config.yaml
model: "sound classifier"
dataset: "single notes of musical instruments (NSynth)"
train_examples: 184686
gain_aug_db: 6
noise_aug: 0.002
time_shift_ms: 100
n_mels: 40
hop_length: 160
input: "log_mel"
spec_augment: true
win_length: 512
targets: ["source"]
num_classes: 3
arch: "transformer"
norm: "rmsnorm"
norm_position: "post"
activation: "gelu"
mlp_ratio: 4
head_dim: 64
fused_qkv: false
bias: "qkv"
qk_norm: false
parallel_block: false
inner_norm: false
subsampling: 1
layers: 12
width: 160
positions: "sincos"
pooling: "mean"
loss: "cross_entropy"
init: "trunc_normal_002"
residual_init: "zero_last"
optimizer: "cautious_adamw"
lr: 0.0011
beta1: 0.95
beta2: 0.99
eps: 1e-08
l1_shrink: 0.01
steps: 2800
batch_size: 64
epochs: 1.0
lr_schedule: "cosine"
final_lr_fraction: 0
warmup_steps: 80
weight_decay: 0.5
Rows from block 3, named by matrix and row number. Rows with one number belong to one attention dimension. Each number is 128 + 32 x the weight over its row's rms, rounded and kept within 0 to 255. All counts start at 0. Numbers have three digits each. After the name is the row's rms in percent of the matrix's.
# q: attention query (model.blocks.3.attn.q.weight, 128x160), inputs 0-53
# k: attention key (model.blocks.3.attn.k.weight, 128x160), inputs 0-53
q.70 123:162123159130174166208105141091133150166124131099097157160112070125081075152138171175156154117174150121157140138139122123113130123158124048129153135098107131203114
k.70 118:153127050075186177179155123130099056163142106093146110109173141146157130197116137119162123171141128134164135077156102089132153118117123129117124073134130127077130
q.71 095:077141130122122115109131132149089124126149127108109164139113141159129109143144131148087130070125100078107121096147066107108084087057112106081115081121126126192127
k.71 105:130060205109090124100109109137105160098144026247138077120126167136103138119196166182183162139122163120137123126084120115132103135126123135117104144154147109126121
q.72 088:160120137121128126141119116087155152139115147160151097143107030086097139116098119133171165179140158139161119170130192175129131169159127095177129147110110131105141
k.72 092:122174013127162132177136130104142088147128167022135109134148096147165087156077126118116095092141122144101125109159121098129134107118115107141143044123088171128138
q.73 144:130184156137095127160123134114126184180143160123138129162123064132108113140099137181127167136188136166172127147150145151142075129103124102127136146110062136161138
k.73 129:153138032097144140187107120114101093164132119068147098127199118163200118236130146146138135132162136138168136067128099084127130103117105131128134062116125131124122
q.74 116:149131168139130128128127125088161147147115147169147089129134089098093139109112117132169173177154180165204140161129180166136137160154129125174150150131124142126126
k.74 123:129174035126165131183151149122126096162123178000128136141153084144189124170066112105083082113128093139135145116157117124128145132128129107143156071106111133127128
q.75 133:143151140129129144178115146109116177163140157099132121153129049101106101140113146186134190124173130158166132158154153146134092131128127054132143129105049150150144
k.75 127:158122034062158167183134116121114092171137112100127104125170118165151127189129133140141132139142129133163149100157099099127150110086104119128124068104129108114127
q.76 095:092149128136126134122124177127093127162146133104109157138098132146128090140135129146078135085133100099084131094131075119129042077037128112051129110128096131185122
k.76 102:142040186080089148097101114142097133121134040222129092108127184151103132131175166148168181146117154114185133101109118112141113129122121134110115138136146115129114
q.77 110:128080126125141121109153104130146096075106107164136121091133193112139150103123110080142075135083132110099122107097129121124186145160133167139127139153191141073131
k.77 114:093145213184114095070148140146152173095120186132108149136064122080078113051078093074080104101105094120074107209127171172130143120133140115131136183149113130140171
q.78 097:163100130105115125145130111106176147133127126149140071097134090102109139122097124124155139198137180168187140165128202149133165181160128126172150165129117130086159
k.78 110:120206060123158129178153163100155106142130189023115146139131061161167099162072115104088102126130110143129131125154118126125147122128129120158155094105106127126128
q.79 093:097142147127120122123126129142093131145150136102115169139121134147137061139148149155083128072126104087082113119149075115122051065056094086079088091102102132192129
k.79 096:124063181087100135090090097133089186125139032223156086102131169146085130145188170165206158172134156120168134090094109099131086127111118133102101139134144127125093
q.80 099:122140128131114116089125142135060128129162136100115140128126146124139098136124142123086108095122047108102084126155111100124066054019110086061082109108090109143130
k.80 090:141052175104077134099101071125106159121137051232132069118125184169080115114216154189150182140141182128140131103083124100125094126114099133107100152134132116139095
q.81 115:108137127127128120096139130183090110114157110078129155133128183164172125153144130126088091072099082091071125096126069104121110084092127123096107099131132125151122
k.81 113:130086233127099109076106099137131160084124108252128120123109194126081135086184154162165162147131182122121121143092131132124113127130123142107103182144153115130120
q.82 100:100134106118137134106143129183102107118138107111113176139126206193175129134160114126094108094111095090055132097129055088126123077093131130090108116128142114159102
k.82 108:128075212137094126083115099135145154105115069246128120115103173115078153106175169157179130136117165122127117140101131137127128145131115139117117188143144117130129
q.83 130:112121091117125109101158124155105073059143089133141116089151204125163148131135126068103093126076096107088115115110101111122138126121131160117115100148175114081125
k.83 121:103113215160098099037121113138173183096126139188083123149080151111086163048130124128122125124111127125096112186101154167124124133159148132126124179125138120133133
q.84 104:162103141121158171212099128064145168133118127147139125138126070119073113148121134148164177144160177154178132138124164138122151161175129087153154147123107139118122
k.84 103:143179028120171145186142148128139067163138161032128127129167126139168124161072134107107090153135100136137129110146125115129183120129132107138136074117104144102132
q.85 103:162128153120166172157096143094139148170121183088074135164097068133105119157156151201146159111183154120148162130129104143122107127143133077127151129076125128198110
k.85 113:165112038050132171181127135129100065139134075111182105081191150155189104203134145133157136165138135123167135077162098085143131123131104136137126080136115136085113
q.86 094:098126116113121128085134135146080089103131118104107167123135148145163122125161131114098101093101083076056108084129062100122100093082121130075074094121132113121094
k.86 102:120068236120094122080109108139115157089126087255128121108111170119086124088176141158156147116136150129123112125126133125120078134123128144119087172140141113140122
q.87 086:092130127129130125106151174149089111123154130080110184134121177190134105124148125134114088099112106100067128111125045106132121073088129126088113116115134128166129
k.87 102:128077189134090117055125102137108156082120083255127120115105180126105132100163156147166162142140153116123134134098128127138118134128127145109125210161155121128128
q.88 106:145120128136142123125132105102176130132105134169127092116122083107056146080123127118154136194132181145156124142113167142131190195211163146165133152134156127086128
k.88 109:091206043148156130171147147126146105134127210011132152153128069113169116133034086061090076111129118120107125120153135126139134125129129100133147109108100164126141
q.89 106:182118137101170144130124095074161119127067127145101115119118076116074134101128132123171134168136222136137151150086171149116203195253153147166131155124163124123120
k.89 099:116197061143161142149169184136125082132119170035134159135131114095173101146049084051095093132118075137079131109173136132133132127133163119142142110120112162104149
q.90 108:173084130108166135134130100087155092090069102162098099110126097105085161099137126110160111173127209132136141126093153124126217167221160143167139177131197123100135
k.90 104:125190089160151142152140180131137113135127191029135163130125090089141108100066069073056080114119097134099126141165142166122161127142132110136138127108109137125144
q.91 104:120133139125113133134120142128082128135185123072112175151128117136155097152144143163084127077129086118107130122147091112119078089050110077075103090100083122200128
k.91 111:127042159086100128081118100130100143125141041234142056116134189135097130130209179200167185159140167125162131102099120105126122131104106134121085142133160098124100
q.92 132:109092096126133092053143108169128089105122100182142127111127193146145173121136110083123086127077119107101115092095113122126137119123138192117105126149183115085129
k.92 127:108123217193099096078098141127144194085114147150129145142074117102099099059137119123116121085122142107087125165128154187119119140143152134128137186141127142163141
q.93 100:172101150095193135126138111112156089084093098141121123111126147130123140104140107121160133129115172119127141109074132119121195162215149147151137141129197119112102
k.93 091:117173124202143128108163171195147123101123201097129192135093127048123127077076064043098073103095109127065130170151179187128161138148150127140153159124116185102165
q.94 133:114153146122096137199117168125117173159185145090161141156155105133135077164106155167122164120165106170149115164162132147152075129109104098118137100122036133174137
k.94 127:166121060071164155179118116120117092185134106126124082125191138183151173227167163170151163156148151119185141054102073088117132127111112138129128066114145111114116
q.95 107:158128135134132132149128122081179143116089135183139086130112082100074136114124121142159135180145197152176140157128172145123154166180142143156140181118131131126127
k.95 106:101180042133152131184148161119139088144122186000130158137147075129182118156056104084108073132125100148122134119175128124132129119129128118142142088115104136124138
q.96 083:091140132121092097088146150160079111103152099118117164124128180128136114123148136137081086073107076110082118101147076089129089066037127110093087107122124104157127
k.96 086:121047211113095122080112105133091172109127061220130122103093150133093129109195147161162150130145150112145128134120124125125089142122126146119099186140174072144108
q.97 108:131132133135106126145125126111156153120125139159154100122136100106107132131103139129165154198144154175194127165139201160149150171159131128170128138141113139099153
k.97 124:109185048133159133186139141113147105179130183019104134148133077153177124166072110119085113129135114141130138127137127130124153127128128113139142048115111130130130
q.98 119:138157148134105141156119130105165166188119166125129083136108075094084128124113133170131160165178170172194133190156190157147132136145126108140126151114101128149131
k.98 121:147174014118164137210136128112119073166141125034140119128168084141186123186101132123121110149137130139167140099143109105128129121127124109134135072124122108126125
q.99 094:150122128132133128171123127078142157134108128174131081132131051091054136117106121128170140170136179152159129156122186166127138173177131133170144150107117136083134
k.99 107:126169041129160130175140169107132068151118169000126135144134073128169093155073114118076108109130096122111144106178096123125157122120127081134142070115094133126137
q.100 104:095104086134096085060144104141131097101122118175160116099137175132137161101096073073121093138074125121110112096096144131131140136141135185118115118152158116048135
k.100 107:096134194185085067075117135134151201094119172125110140175058118119092087057115113113093117058116128124074114182108153157113118120128126126125137176126106180154155
q.101 101:161101108104134125129131098101166127122082126161102092117131112102096174116111116095159121194130211141161143157105175145122173171215144150191163136138178109088125
k.101 105:127199082148166135149142159125146099132127182029127162134129068108180111133074093059083094130124080130095146125162145138130141130132142111139142111106073144120140
q.102 112:177117130135121124132129108114154131135078126189127084126135098098103146119110148100155126176137182161179126153127179141137165194166124135171142174142131148074136
k.102 119:132197057138156157165129148108140108154120208000127148143154063127175125145060065074088082125131093142126127127154135130128140128134132107142144083113112127128127
q.103 138:114088094125139122088146122189129081069121084134129136098143205139151140117145128070123060119064114084092123098126110099125160128127125162126108118153162125083126
k.103 127:121105231181090110039117109142156171101125139205112146124070132092069137020125120117120120124113126131098112172101185180130129131138140127120123185129138112135127
q.104 110:111122117125125106095140124173087106099158109106131152112136209165200134126148130103091072101099091112087126063126074115131120106089130164107092109156138125118099
k.104 112:120075229143095116058112121137126167098116124238120137124099162102066146065159152143149142125121150122109107162095147152128110133134134156121087189150147123138129
q.105 114:128172142132095132163116154124128181215156165108120136170117076149113124154125123179126173127173130153146121140154127162159066112079104111107141130099049148176126
k.105 113:156123062075133153212118113108113109168135093114172076140184135169170123249162177149158151138143153125175150072122088093114105132124097142128139082129137127124111
q.106 101:153120125117124122129131123100158131123097120164133073123130118079113178102092118108157125207127196144147135146127185139128169178219153159182130143141171128080127
k.106 112:117208072145166129177144154112139102133110205022126147145128053125167118137069074087074070131129089132111132131175133138137140138146132089152150101101112127122135
q.107 108:109107115117150110107142122136063087092121094124112169110140177127137113130139133098110086078092090052093124079104068078104166086127118133083104109136162086141119
k.107 098:122078192135092123080124121171132153095128070210127138121081195119083126067141127147136138123119141122091108144125132149151119144129134164094121187141141121129137
q.108 109:102142125156063111131125169150087133134190126079131142137147126126189083161099130135080128087127060129104094117163119124143055085058106084087103098114048132145141
k.108 096:127077146078097119092088082113108145127138074239124067112128179178060134131193169197167197135154168125158142133044091099127102132098083136119083136134165085129116
q.109 104:112149115124119122097118133130063136125152138108107145126122128122130093145136143140074128087107095099078114118138101111100058066031091089106075090092092114161121
k.109 099:138048189088084124102105102132088152095132041241139079099128179150083110128181170178196187137156150125148127099084086101127112128110119130116078139139134101128103
q.110 092:066158141131114138128114157127107143168157160074133166141123133157153083166137144176092130088169066126123132125154092132140068084059096104088128123098086133197112
k.110 102:128068130083111132128099108127094127130131039183149076122159177173138146192191204182184190182127160128187130069101088106157096141121127131118117110135171123128123
q.111 098:103138105119138152138127152140078131131143120063140173142127182169155079182156143152127137038130086118119137123135064110106100103108107072090129096120128130217111
k.111 116:144046152098131138118119106175112124128148043203123118103135180135127186137211160166193128164122158115173149109124095113126138151132143160125112134128170126107123
q.112 106:083144131142124131131123140133088130147132137083115158136121118152127102141147121155084135086128085088092105092142084103109069054045107081085116102101072126190116
k.112 112:136050158083096128108106087136096137114143038212140080102144179147097126137181166187189202145135166126155117085110104100124082131104116132106104159147143126128102
q.113 120:119174149143067143130152146131110178189195190123161135149128098129129103152098113175110153129147103161146122169177159151157086099084093102120127138121067134160135
k.113 109:170119076082138151200101111076116113154133099122128088125199117189146130223129174183147166139171144135173137078120088087123105124115113133138129072115135087135093
q.114 085:086163128119130124121140132164059115116175139107126159134121175163165113140145134161107121060124088099080136106130069123130090066046108113078131109135124126182126
k.114 098:126062200129108124076122108139126147112142053235128132111117166130089157099231149175175151132127155117155131139109131139127094130133128165118124141142170119128116
q.115 098:144095130133130124130126110116173136139107133163143077118127082095093169109108120116149141190126181148176125139126184140146159178179128139177136163142142133089141
k.115 105:115202068149160147185138134109149105140125183014128136141139073127170115143061088070091075120110074133124132133170131135128151126130119107139146102124084131131136
q.116 088:105156142127111132129133141133087142131159129111116155142122142163149105146146139160098130056129099105103132122130041117128049057062111113081079114128117131193122
k.116 100:143044177105089125102104081138097139109134042235142079099153177140092163135195172170201155131127141114164136109099112114140103141122134135113112140143149127123119
q.117 098:102135126127126130118122143143077126117142129075112162144122129143128100142146136151094129058148069096086120111130079084100073075066104075052102106105093114168101
k.117 106:147039205086089125086119081137101142119141061228137089103122193135078129114188182181182151131147171128158115099124103114126124104123094134110097139146148129122121
q.118 117:099161148160060135128130153135142194209154170126142132139131088136113113143122128184108162154168116172153129158173149156157079115078113120115126132121057144162140
k.118 103:152133067096130166207118114102125113170132115118151076141186100163164114217128165177142149144153151131192144100124073102115096120098103130130138084112137130142097
q.119 091:097151131124079123098135140167099135141177139099164157144143169135171122146118129133067128079129060124101108112157104131134052082034110102086129068107090120139147
k.119 091:141060188118092111102100095122101179114140087237125079105126174145078136129204173200179158129138193121156140137109121113099112125118095140100090150144153113137110
q.120 092:101186162129129116129126164146092147136157134074132182137127172176155106142144128152102132056140089119115115128142060130130080092043108105081118064140089137206132
k.120 101:128045159105093121101108098143105164119143060252145089111126183138117163129198172171187199128134159105182134129083124124133129140124128163091122151149183119130131