{"model": "sound classifier", "spec_augment": true, "num_classes": 3, "weight_decay": 0.5}
Rows from block 8 of a small sound classifier, named by matrix and row number. Rows with one number belong to one neuron. Each number is 500 + 25 x the weight over its row's rms, rounded and kept within 0 to 999. All counts start at 0. Numbers have three digits each.
After each neuron's rows are labels from the 100 clips, of 14976, where the neuron reaches its highest value: "responds to" is what is common among them. Only what is clearly more common there than usual is listed. The data: single notes of musical instruments (NSynth). In brackets: how many of the 100, against the usual share in percent.
# fc1: MLP up (model.blocks.8.mlp.fc1.weight, 640x160), inputs 0-79
# fc2: MLP down (model.blocks.8.mlp.fc2.weight, 160x640, transposed), outputs 0-79

fc1.56:503490516530499502502532514509467490507507459502498590542524529512480498510493484502511458503476504525526499549477489510499487476476512479502510490530574495500504517528503480505533500478550525504498507548502499517537512492532487509500504522
fc2.56:496539506495528507520526493499495491497474516508492458457455505499560502496552503499473474491505501462479500491508490498514524486512510535531500516467452497508494494464484511449463566488491445460505488468497487479483502454507517492494500497
responds to: octave 6 (46 vs 11.7); bass (45 vs 21.8); octave 5 (36 vs 16.2)

fc1.211:502498473489470493475595469497509502467529482474494515502507574513531497504497496503480496496496491497498480497477503512473489525542477493494505527529479492506534497480560523485475524497482469479496496458538501523472557513509481418496507521
fc2.211:459466488500501504482460465498479522492504517523537509511501439502510500511509506534517489496498504496499502493460496491476436500429508501491476489451489499504491541465496507461514523485493501577514490520506475465545481494469540547517478495
responds to: octave 3 (56 vs 17)

fc1.176:503514503513510496481481482500537502490522519500486505492506454467458515493506508463474494504499472520482498541508518549510488503510487507504532509510468514487491522524473521507501502509492521524499508456469491531557481501466510537490475600
fc2.176:532503493502496505540500528501513506520465516486461521508535486515473498508470496492548503512496493471501506430540511438499509503484482481476502499444490510486500496514506470502487457525541514444429500509505509502442501516505487498515545432
responds to: octave 3 (57 vs 17); guitar (34 vs 13.1)

fc1.339:500512508544499509494467454502501534424569530515504476491533476464500508499502503471461487499469504517501499507491507542517478508516480509502505472539483505499521525532492535472435500486441521526505489478455498552564472499468500515483491559
fc2.339:507500502453481494513527519505528500532430503499476520525499518523459499509496508517541505514508490486499514451528509455501527502462494483465499518500496496491499501474495476519493494547548498429456500509529478498456515520498491496501512447
responds to: electronic (84 vs 36.4); organ (69 vs 11.8); octave 3 (51 vs 17)

fc1.88:533511474459489502469445440502510479429505458471461485498500506491490500504495500436425535501505488537470507510511499556524518509540520499510525513490461497500495486476487483448465494472466484488528501415500502496458501506513500485489498494
fc2.88:484461549502509510499584515501528484509496524482502530505503484531488498500473498570575506502511500496521509459499503438465471505471505473445462499493518505501499492531508496500515473492485476517469500500520479493497487530485523508556499491
responds to: guitar (36 vs 13.1); keyboard (36 vs 15.5)

fc1.369:537509519486499506460479478500544501421521490511486497491518492400517506531501502444442507515494455504496512503514515512509534540553481506503502536511464507498498492520499506490452489491448516520523505452483481494483475515488494504483495542
fc2.369:486490501509511538503540526503504495498487504497476547554479521550452502493480493548539500505519517497499488460502506457507468499456490500459462473561527498497496524517514486512537484508541501505506504515537491500500507525514518545549506489
responds to: octave 1 (37 vs 12.1)

fc1.374:506474549507493483513509491502495519496484516510508497514458469475510503494501505490501485511508484487480490445515500450486473458462499495501490507491460494502491510461420516424432501492512506469494481487456450453524497542475534484470491498
fc2.374:536553408507535497561466516504476498510492508458494494522544434519495501515491521464494498504489486526501484495505503497499509512546481476488547486513508490495472511530500481565514422569495544524480500507471513558469504484486492520489498504
responds to: guitar (44 vs 13.1); octave 3 (44 vs 17)

fc1.472:526502572538545512507529521518499521479552518522497501515541492473478482492483520508516490531526511505472484519496508519503523470495506495500516491474538508489501512554513555503530514529498478560502528501476497486598477497497504543482484523
fc2.472:493482520439492499505476488499525502523425532516497520512448501483493499475499488518515577500509510511522497484522509501515529505521500520492470510539481501498489490449499490555487493497473474450505499494503510468433504525521471491507508497
responds to: octave 6 (36 vs 11.7); flute (26 vs 3.1); octave 7 (25 vs 7.9)

fc1.223:517506535501505527500496511504480499412575487511451516519521481449478514499503506442467502513507498523485494566490505540503501498518492480533496493535493490486498518547490538494488505506487521574511529486463496516543487508478502548494471488
fc2.223:503511526505524505504497499502527506535453584484464501503479486514499500490467482548530513502508491480504502436527506451491533532502497502489475512498487517497494488475515491491487473502485461432468493494528501493437498532528493500532541484
responds to: octave 6 (30 vs 11.7)

fc1.7:496510543511529539521486502486522522523448596520475483467515450493474516494518501469502505501498500486496490494481507530519465506499523501526503503516475504491501509526464510536507502548495431524491503485442484487552487512439554541507489552
fc2.7:513536510505432501493465519510505519514550514521494517535510512478499505500467488542500559511513514538484506489520516503500528519517477510473510510488482517490516500495539488524492504497552543482494509497526507539442492512527490456498526490
responds to: octave 3 (43 vs 17); organ (29 vs 11.8)

fc1.174:509498442490516512445491470501526526498532531524527491469506498486512500499502506492486495492486483487475497461477498506433513571516448507494523510508471516511510478465523496485476485480491508530498501425501488520455484498479496510512495539
fc2.174:512472503477484528485501509498500497493464475500490527530505560516472496508485502524541524500525514533519498480504499469534478500493508496474457473532509465502486538510499497534525486511505503497530519534510504478538510482524505519509512454
responds to: octave 1 (37 vs 12.1)

fc1.433:476484553564518475509517499500488493490516534501514488481523496492468510492501501497532492498499495504541488514503490500544495479463531500500477506545500527493501565501443541485513491540511511572502496497457490472606435511469501507505474528
fc2.433:547534443496506524538487509505515501515487524493498491500509460531507501496517536477500500511487495499486565470528509500453511534532467484486609484499466484489455488490498442521456481499492542478433500501517515534435510487503507497494523488
responds to: octave 3 (56 vs 17)

fc1.373:491504510574508480472585517489465454467452497496475491472435494509475496492497487475508498492501511501470486477481515503548554501510533464500486535498514499505484500485493470533535529515592472473528486471481481495492502507506478462481498488
fc2.373:526514474488495521539496496501509512561578523501548510512500505484535502524539525499473518497492508521473589506502498510476482532506465511514555516494473507503506474500505503502474512475474557490463502499557510560410500488513503493500499517
responds to: octave 6 (40 vs 11.7); octave 5 (38 vs 16.2); brass (27 vs 5.6)

fc1.461:502496440555513468468456529491509494514454495497501550484500497563494500498499491504520489502496502519495497463484485509514525507518516496448496523518526491501477465490492490514546491502545548507504505496453489478490454496423476512557479502
fc2.461:523498519500486577554532502503495495481569453510544511506502594460574503500511535514492507500513506498488527518512501504529486499507497511505498495536471489500530477525510505500456510445492474473540501506536536522493507481547469494472500498
responds to: octave 1 (29 vs 12.1)

fc1.284:478504449513539504463494493483469500483444477500462507460496441497471492491488513497519453509452477503512445486465503478507484503494510489527459516430512501474494506514486458503520511505500479499528503545465466498500497526471463515488447505
fc2.284:495531496501490506535469518501542505553500522486501514546494482501531499507500478510489538518528505520444520481530518506498498491449462498484539499509463500487506526491499490528487491551512540466441464492514494538448500494463500504511507460
responds to: electronic (82 vs 36.4)

fc1.567:547526503456535503466473501496542537500497550530500514479508470468475509499507504489505495518506494500473497455515522485470500503508492497525496540485465519487499510529449521541499501542445517526504509481440487455566464487454465534508463535
fc2.567:502506485528475514541486519504510500513529499488484548546501507496459501500454495499500523513504501503492495491512516500534494519495468490452502441539495495486509540502529443519488477491547557473478520524534515556430502513527485481501519470
responds to: octave 3 (58 vs 17); organ (39 vs 11.8)

fc1.481:508494517520523504480465497496567502469541509498549478473546512459515511514484502503502501492497486506504519502521499532518513545523496542480519538519440543502528491519516502494479511485479549550573503426507484497495475540502499505545503545
fc2.481:510478492483504557496570499483495477500466463502466544531501511568463497499516518505538495508513532478500498483500505468494489470494469501493460453580514463496482500530503487504484483514510472496466508527510505490490526489511497525514503492
responds to: acoustic (62 vs 32.5); octave 7 (52 vs 7.9); flute (30 vs 3.1); octave 6 (30 vs 11.7)

fc1.610:502497500523486470479504504502474511497513461488497589501510512503457475499519478472508444496500499538517504520504455496532502494509533486486470484537538493501518472460487463477539463493527446472495502523492516455516486494473492493543500457
fc2.610:524498526493532558551544502498467497490527474500519481514503548510593499494516545529492498497509504468467555525518496508492497494482505529504531517525501492505502471532489545484491522457483485502514500502511508504505497495544519547461500533
responds to: acoustic (86 vs 32.5); octave 5 (35 vs 16.2); string (28 vs 6.4)

fc1.619:492505488502469469476494452500495522450611460475494453525522509472487511509497496477435551479509486501499512517516501541500463498524473525484472491542476521504538508490491562433489496475472524530512483452501512499516471527509509475497497510
fc2.619:524482479491532521528571525497501468497401487484475490489502458549486498499479509503548469510501493473510516467504506458456505504446496442484508525499486470494471495528489449514481468547536523497441500512490483498469530516468496565523499460
responds to: guitar (31 vs 13.1)

fc1.464:523500469505497518434497464497522505490531493507496504497518496443510506500512491471442473507485478507461511489482501540507516563545444501492521501499475489501493476506522487460486493482515591516487511440504498534452467519492496483508499500
fc2.464:503491510498501529498486523501500502504495500499494547527491534505450499508472500556537513500525508517520490478501502430497449500462529497486436481547528501502482511512501507527517498512500470489529508524534501459565497500527487537528501486
responds to: electronic (61 vs 36.4); keyboard (55 vs 15.5); octave 1 (40 vs 12.1)

fc1.260:508482513457452502476502522502472456455486478481461487499521508516478487493490516475502501493499513493515522522493498470500506461498565501505487494470533501500474496506483527503495494475499455499560501496476532429601526517513509528446502477
fc2.260:471527495547516500497572518499494469531520522505574500505472467509546499498491480518544492493502501492475490495508496521479491515506466497489527528458509525507498515483508478500514523495521496493472492486530495546377472498500515475517496492
responds to: octave 6 (40 vs 11.7)

fc1.533:499459541522490506517570511494510512514479533503458539502500483496531496493510502522496479524518507481481518485497509490484494491466479489493511480519495496512504543494452504482478479478586523513451502491463491482533426511496519494558481484
fc2.533:526531491474491474532389481506469508502488518494530470524535421487442500504473523489502555503504495529528464506509503513496501513520505488488521483434540498499484481486501497505515479523432516500505509514469507503506491485470476460489494529
responds to: acoustic (69 vs 32.5); octave 5 (52 vs 16.2); reed (40 vs 4.3)

fc1.607:500503544488511507533577517497524523528471540503453511525504435489489504488506505521558502508508528507494490444503511501473503475488521487511487500489498536502479517533469506547506503503525471526497504495456476470557485508453558542494462528
fc2.607:500519487499471480513449510507526499524539534502492505534503506476477500498486499472493538508501501501502501499527514499564513507522507507491529484514509515492510511498520485521479491520499544469493514489508522520455493504516468458490537503
responds to: octave 3 (48 vs 17); octave 4 (47 vs 17.2)

fc1.421:487511434549486494486513505495495462497522468470509510510488527563540507512493495478509461457498498507498500463493488526494524536524475488491499533514510502505514500464501420481490498504538501482497474455573497505419517513510492446522498492
fc2.421:493476483494483525496487449498490500478551477503522469461502532481547503511536546490475500500486493500509530511477496491496411497460570509525499496466452468504503488504481518484461546431474503488504491506503498495539508450500502482483484512
responds to: octave 4 (39 vs 17.2)

fc1.135:483509452549499473488500514500522454505494416468485531499503522539489505501498488467499491493506499527506493472474469536524526518530514480484492465517520482507529490490522469488508466527549491456478507488525514500437513530492471490552507485
fc2.135:541499543500504567483503498499483513470536501503528475494490531500575502500505508573502500496506510495472529491501498472499454505477527510518507526489466509506495461511492498482500550420472502506507499491534500485514498491542524504495489489
responds to: acoustic (88 vs 32.5); string (40 vs 6.4)

fc1.294:505513516505532512521481490500501524487505577514493498500507475439469502497502521468468524516504490528491501511508519537557488490504551495506512512534489499487497506525455534525487469519484505548530500449460475499580497503441512562499475552
fc2.294:501501510499477497506511522505519500520502505494450536550534505510479503494488493508510519513498501497492527470532519470466537517504459503477497495500487509486500501502540484510502486513530514472463504504507504521409501529508499497501554449
responds to: octave 3 (66 vs 17)

fc1.49:499487515536499508526516562504508476527501473484491511501533510504435492488498498499556474509509515524529503495481500532542510482483541502498502501490529510494511500502430507514568498502547515517500508503491526484545484498498496538505500501
fc2.49:493487516502488520512507492499483500474527508511526486492480502451588500496542512540490512491505508481500534526509499503497504512506499533502492535449461505506499463478524505482478558459478479468508498499526503493444513485543502459472498512
responds to: octave 6 (65 vs 11.7); flute (27 vs 3.1)

fc1.242:514500514614510484499527514495522492476505531503505499461521512489459507499499482501499488493512496497521503527478493533518516515503532528463534516539484509502509505514498564473502487491509502548511513458499533479523476521510496518543506515
fc2.242:542482514453501555525505499499515489500483491504494503532521490499517498491505538519513516504535540493524519494520503490504500504512503488497468486507486481498487467508496477532453500469464477467486535529483495504456505482510500522478479523
responds to: octave 1 (45 vs 12.1); synth lead (33 vs 3)

fc1.281:503473475514483530475507483484503483448498512458512524503501523522511507490495494510490510477487494498496510442485490561469495522503514492480524533507485487521525475496504456494456496475544502474501475435516502488469503497520512479551513497
fc2.281:502488496411475487496523471499464488512521466512501512548566536498515500536524548510503523498504503516543550517503498471535493500499510496505461520503495493504503505488495549516495530482471457481536512502523483452521495496502499481500483490
responds to: octave 1 (45 vs 12.1); brass (30 vs 5.6)

fc1.183:523494483464520507472438474500508527445540510510482504503541494452466506501502508501490518535501492552491492519517486549469495495509485511540512480493495532486505504519499508487489495486479552601553524476465505500577498438463500528502508555
fc2.183:497483540510494533524575534501506498528411501500495518520478535511495500495451485547536511503528508462500500450510508456525510498502486502446427479525504490495502477488511485500492502513501460466477499512529495491464499561521468496517505481
responds to: electronic (77 vs 36.4); bass (73 vs 21.8)

fc1.97:501504574528464500525502530503488476423502482503483489499489498471488503501502506499501503503513491505514494510523523479528505418507521490485482499489470512501498478529477530504492458498511486514503518460456482471563444540479492517476467507
fc2.97:527529497476551499553480513502534489549494567470456510527507442518495501492520540473494502508519502491493514499549509501519507517514514480500523501507494500495489510534501469516475469525493542496445501499498502535450545483497495514502503498
responds to: octave 4 (41 vs 17.2); reed (28 vs 4.3)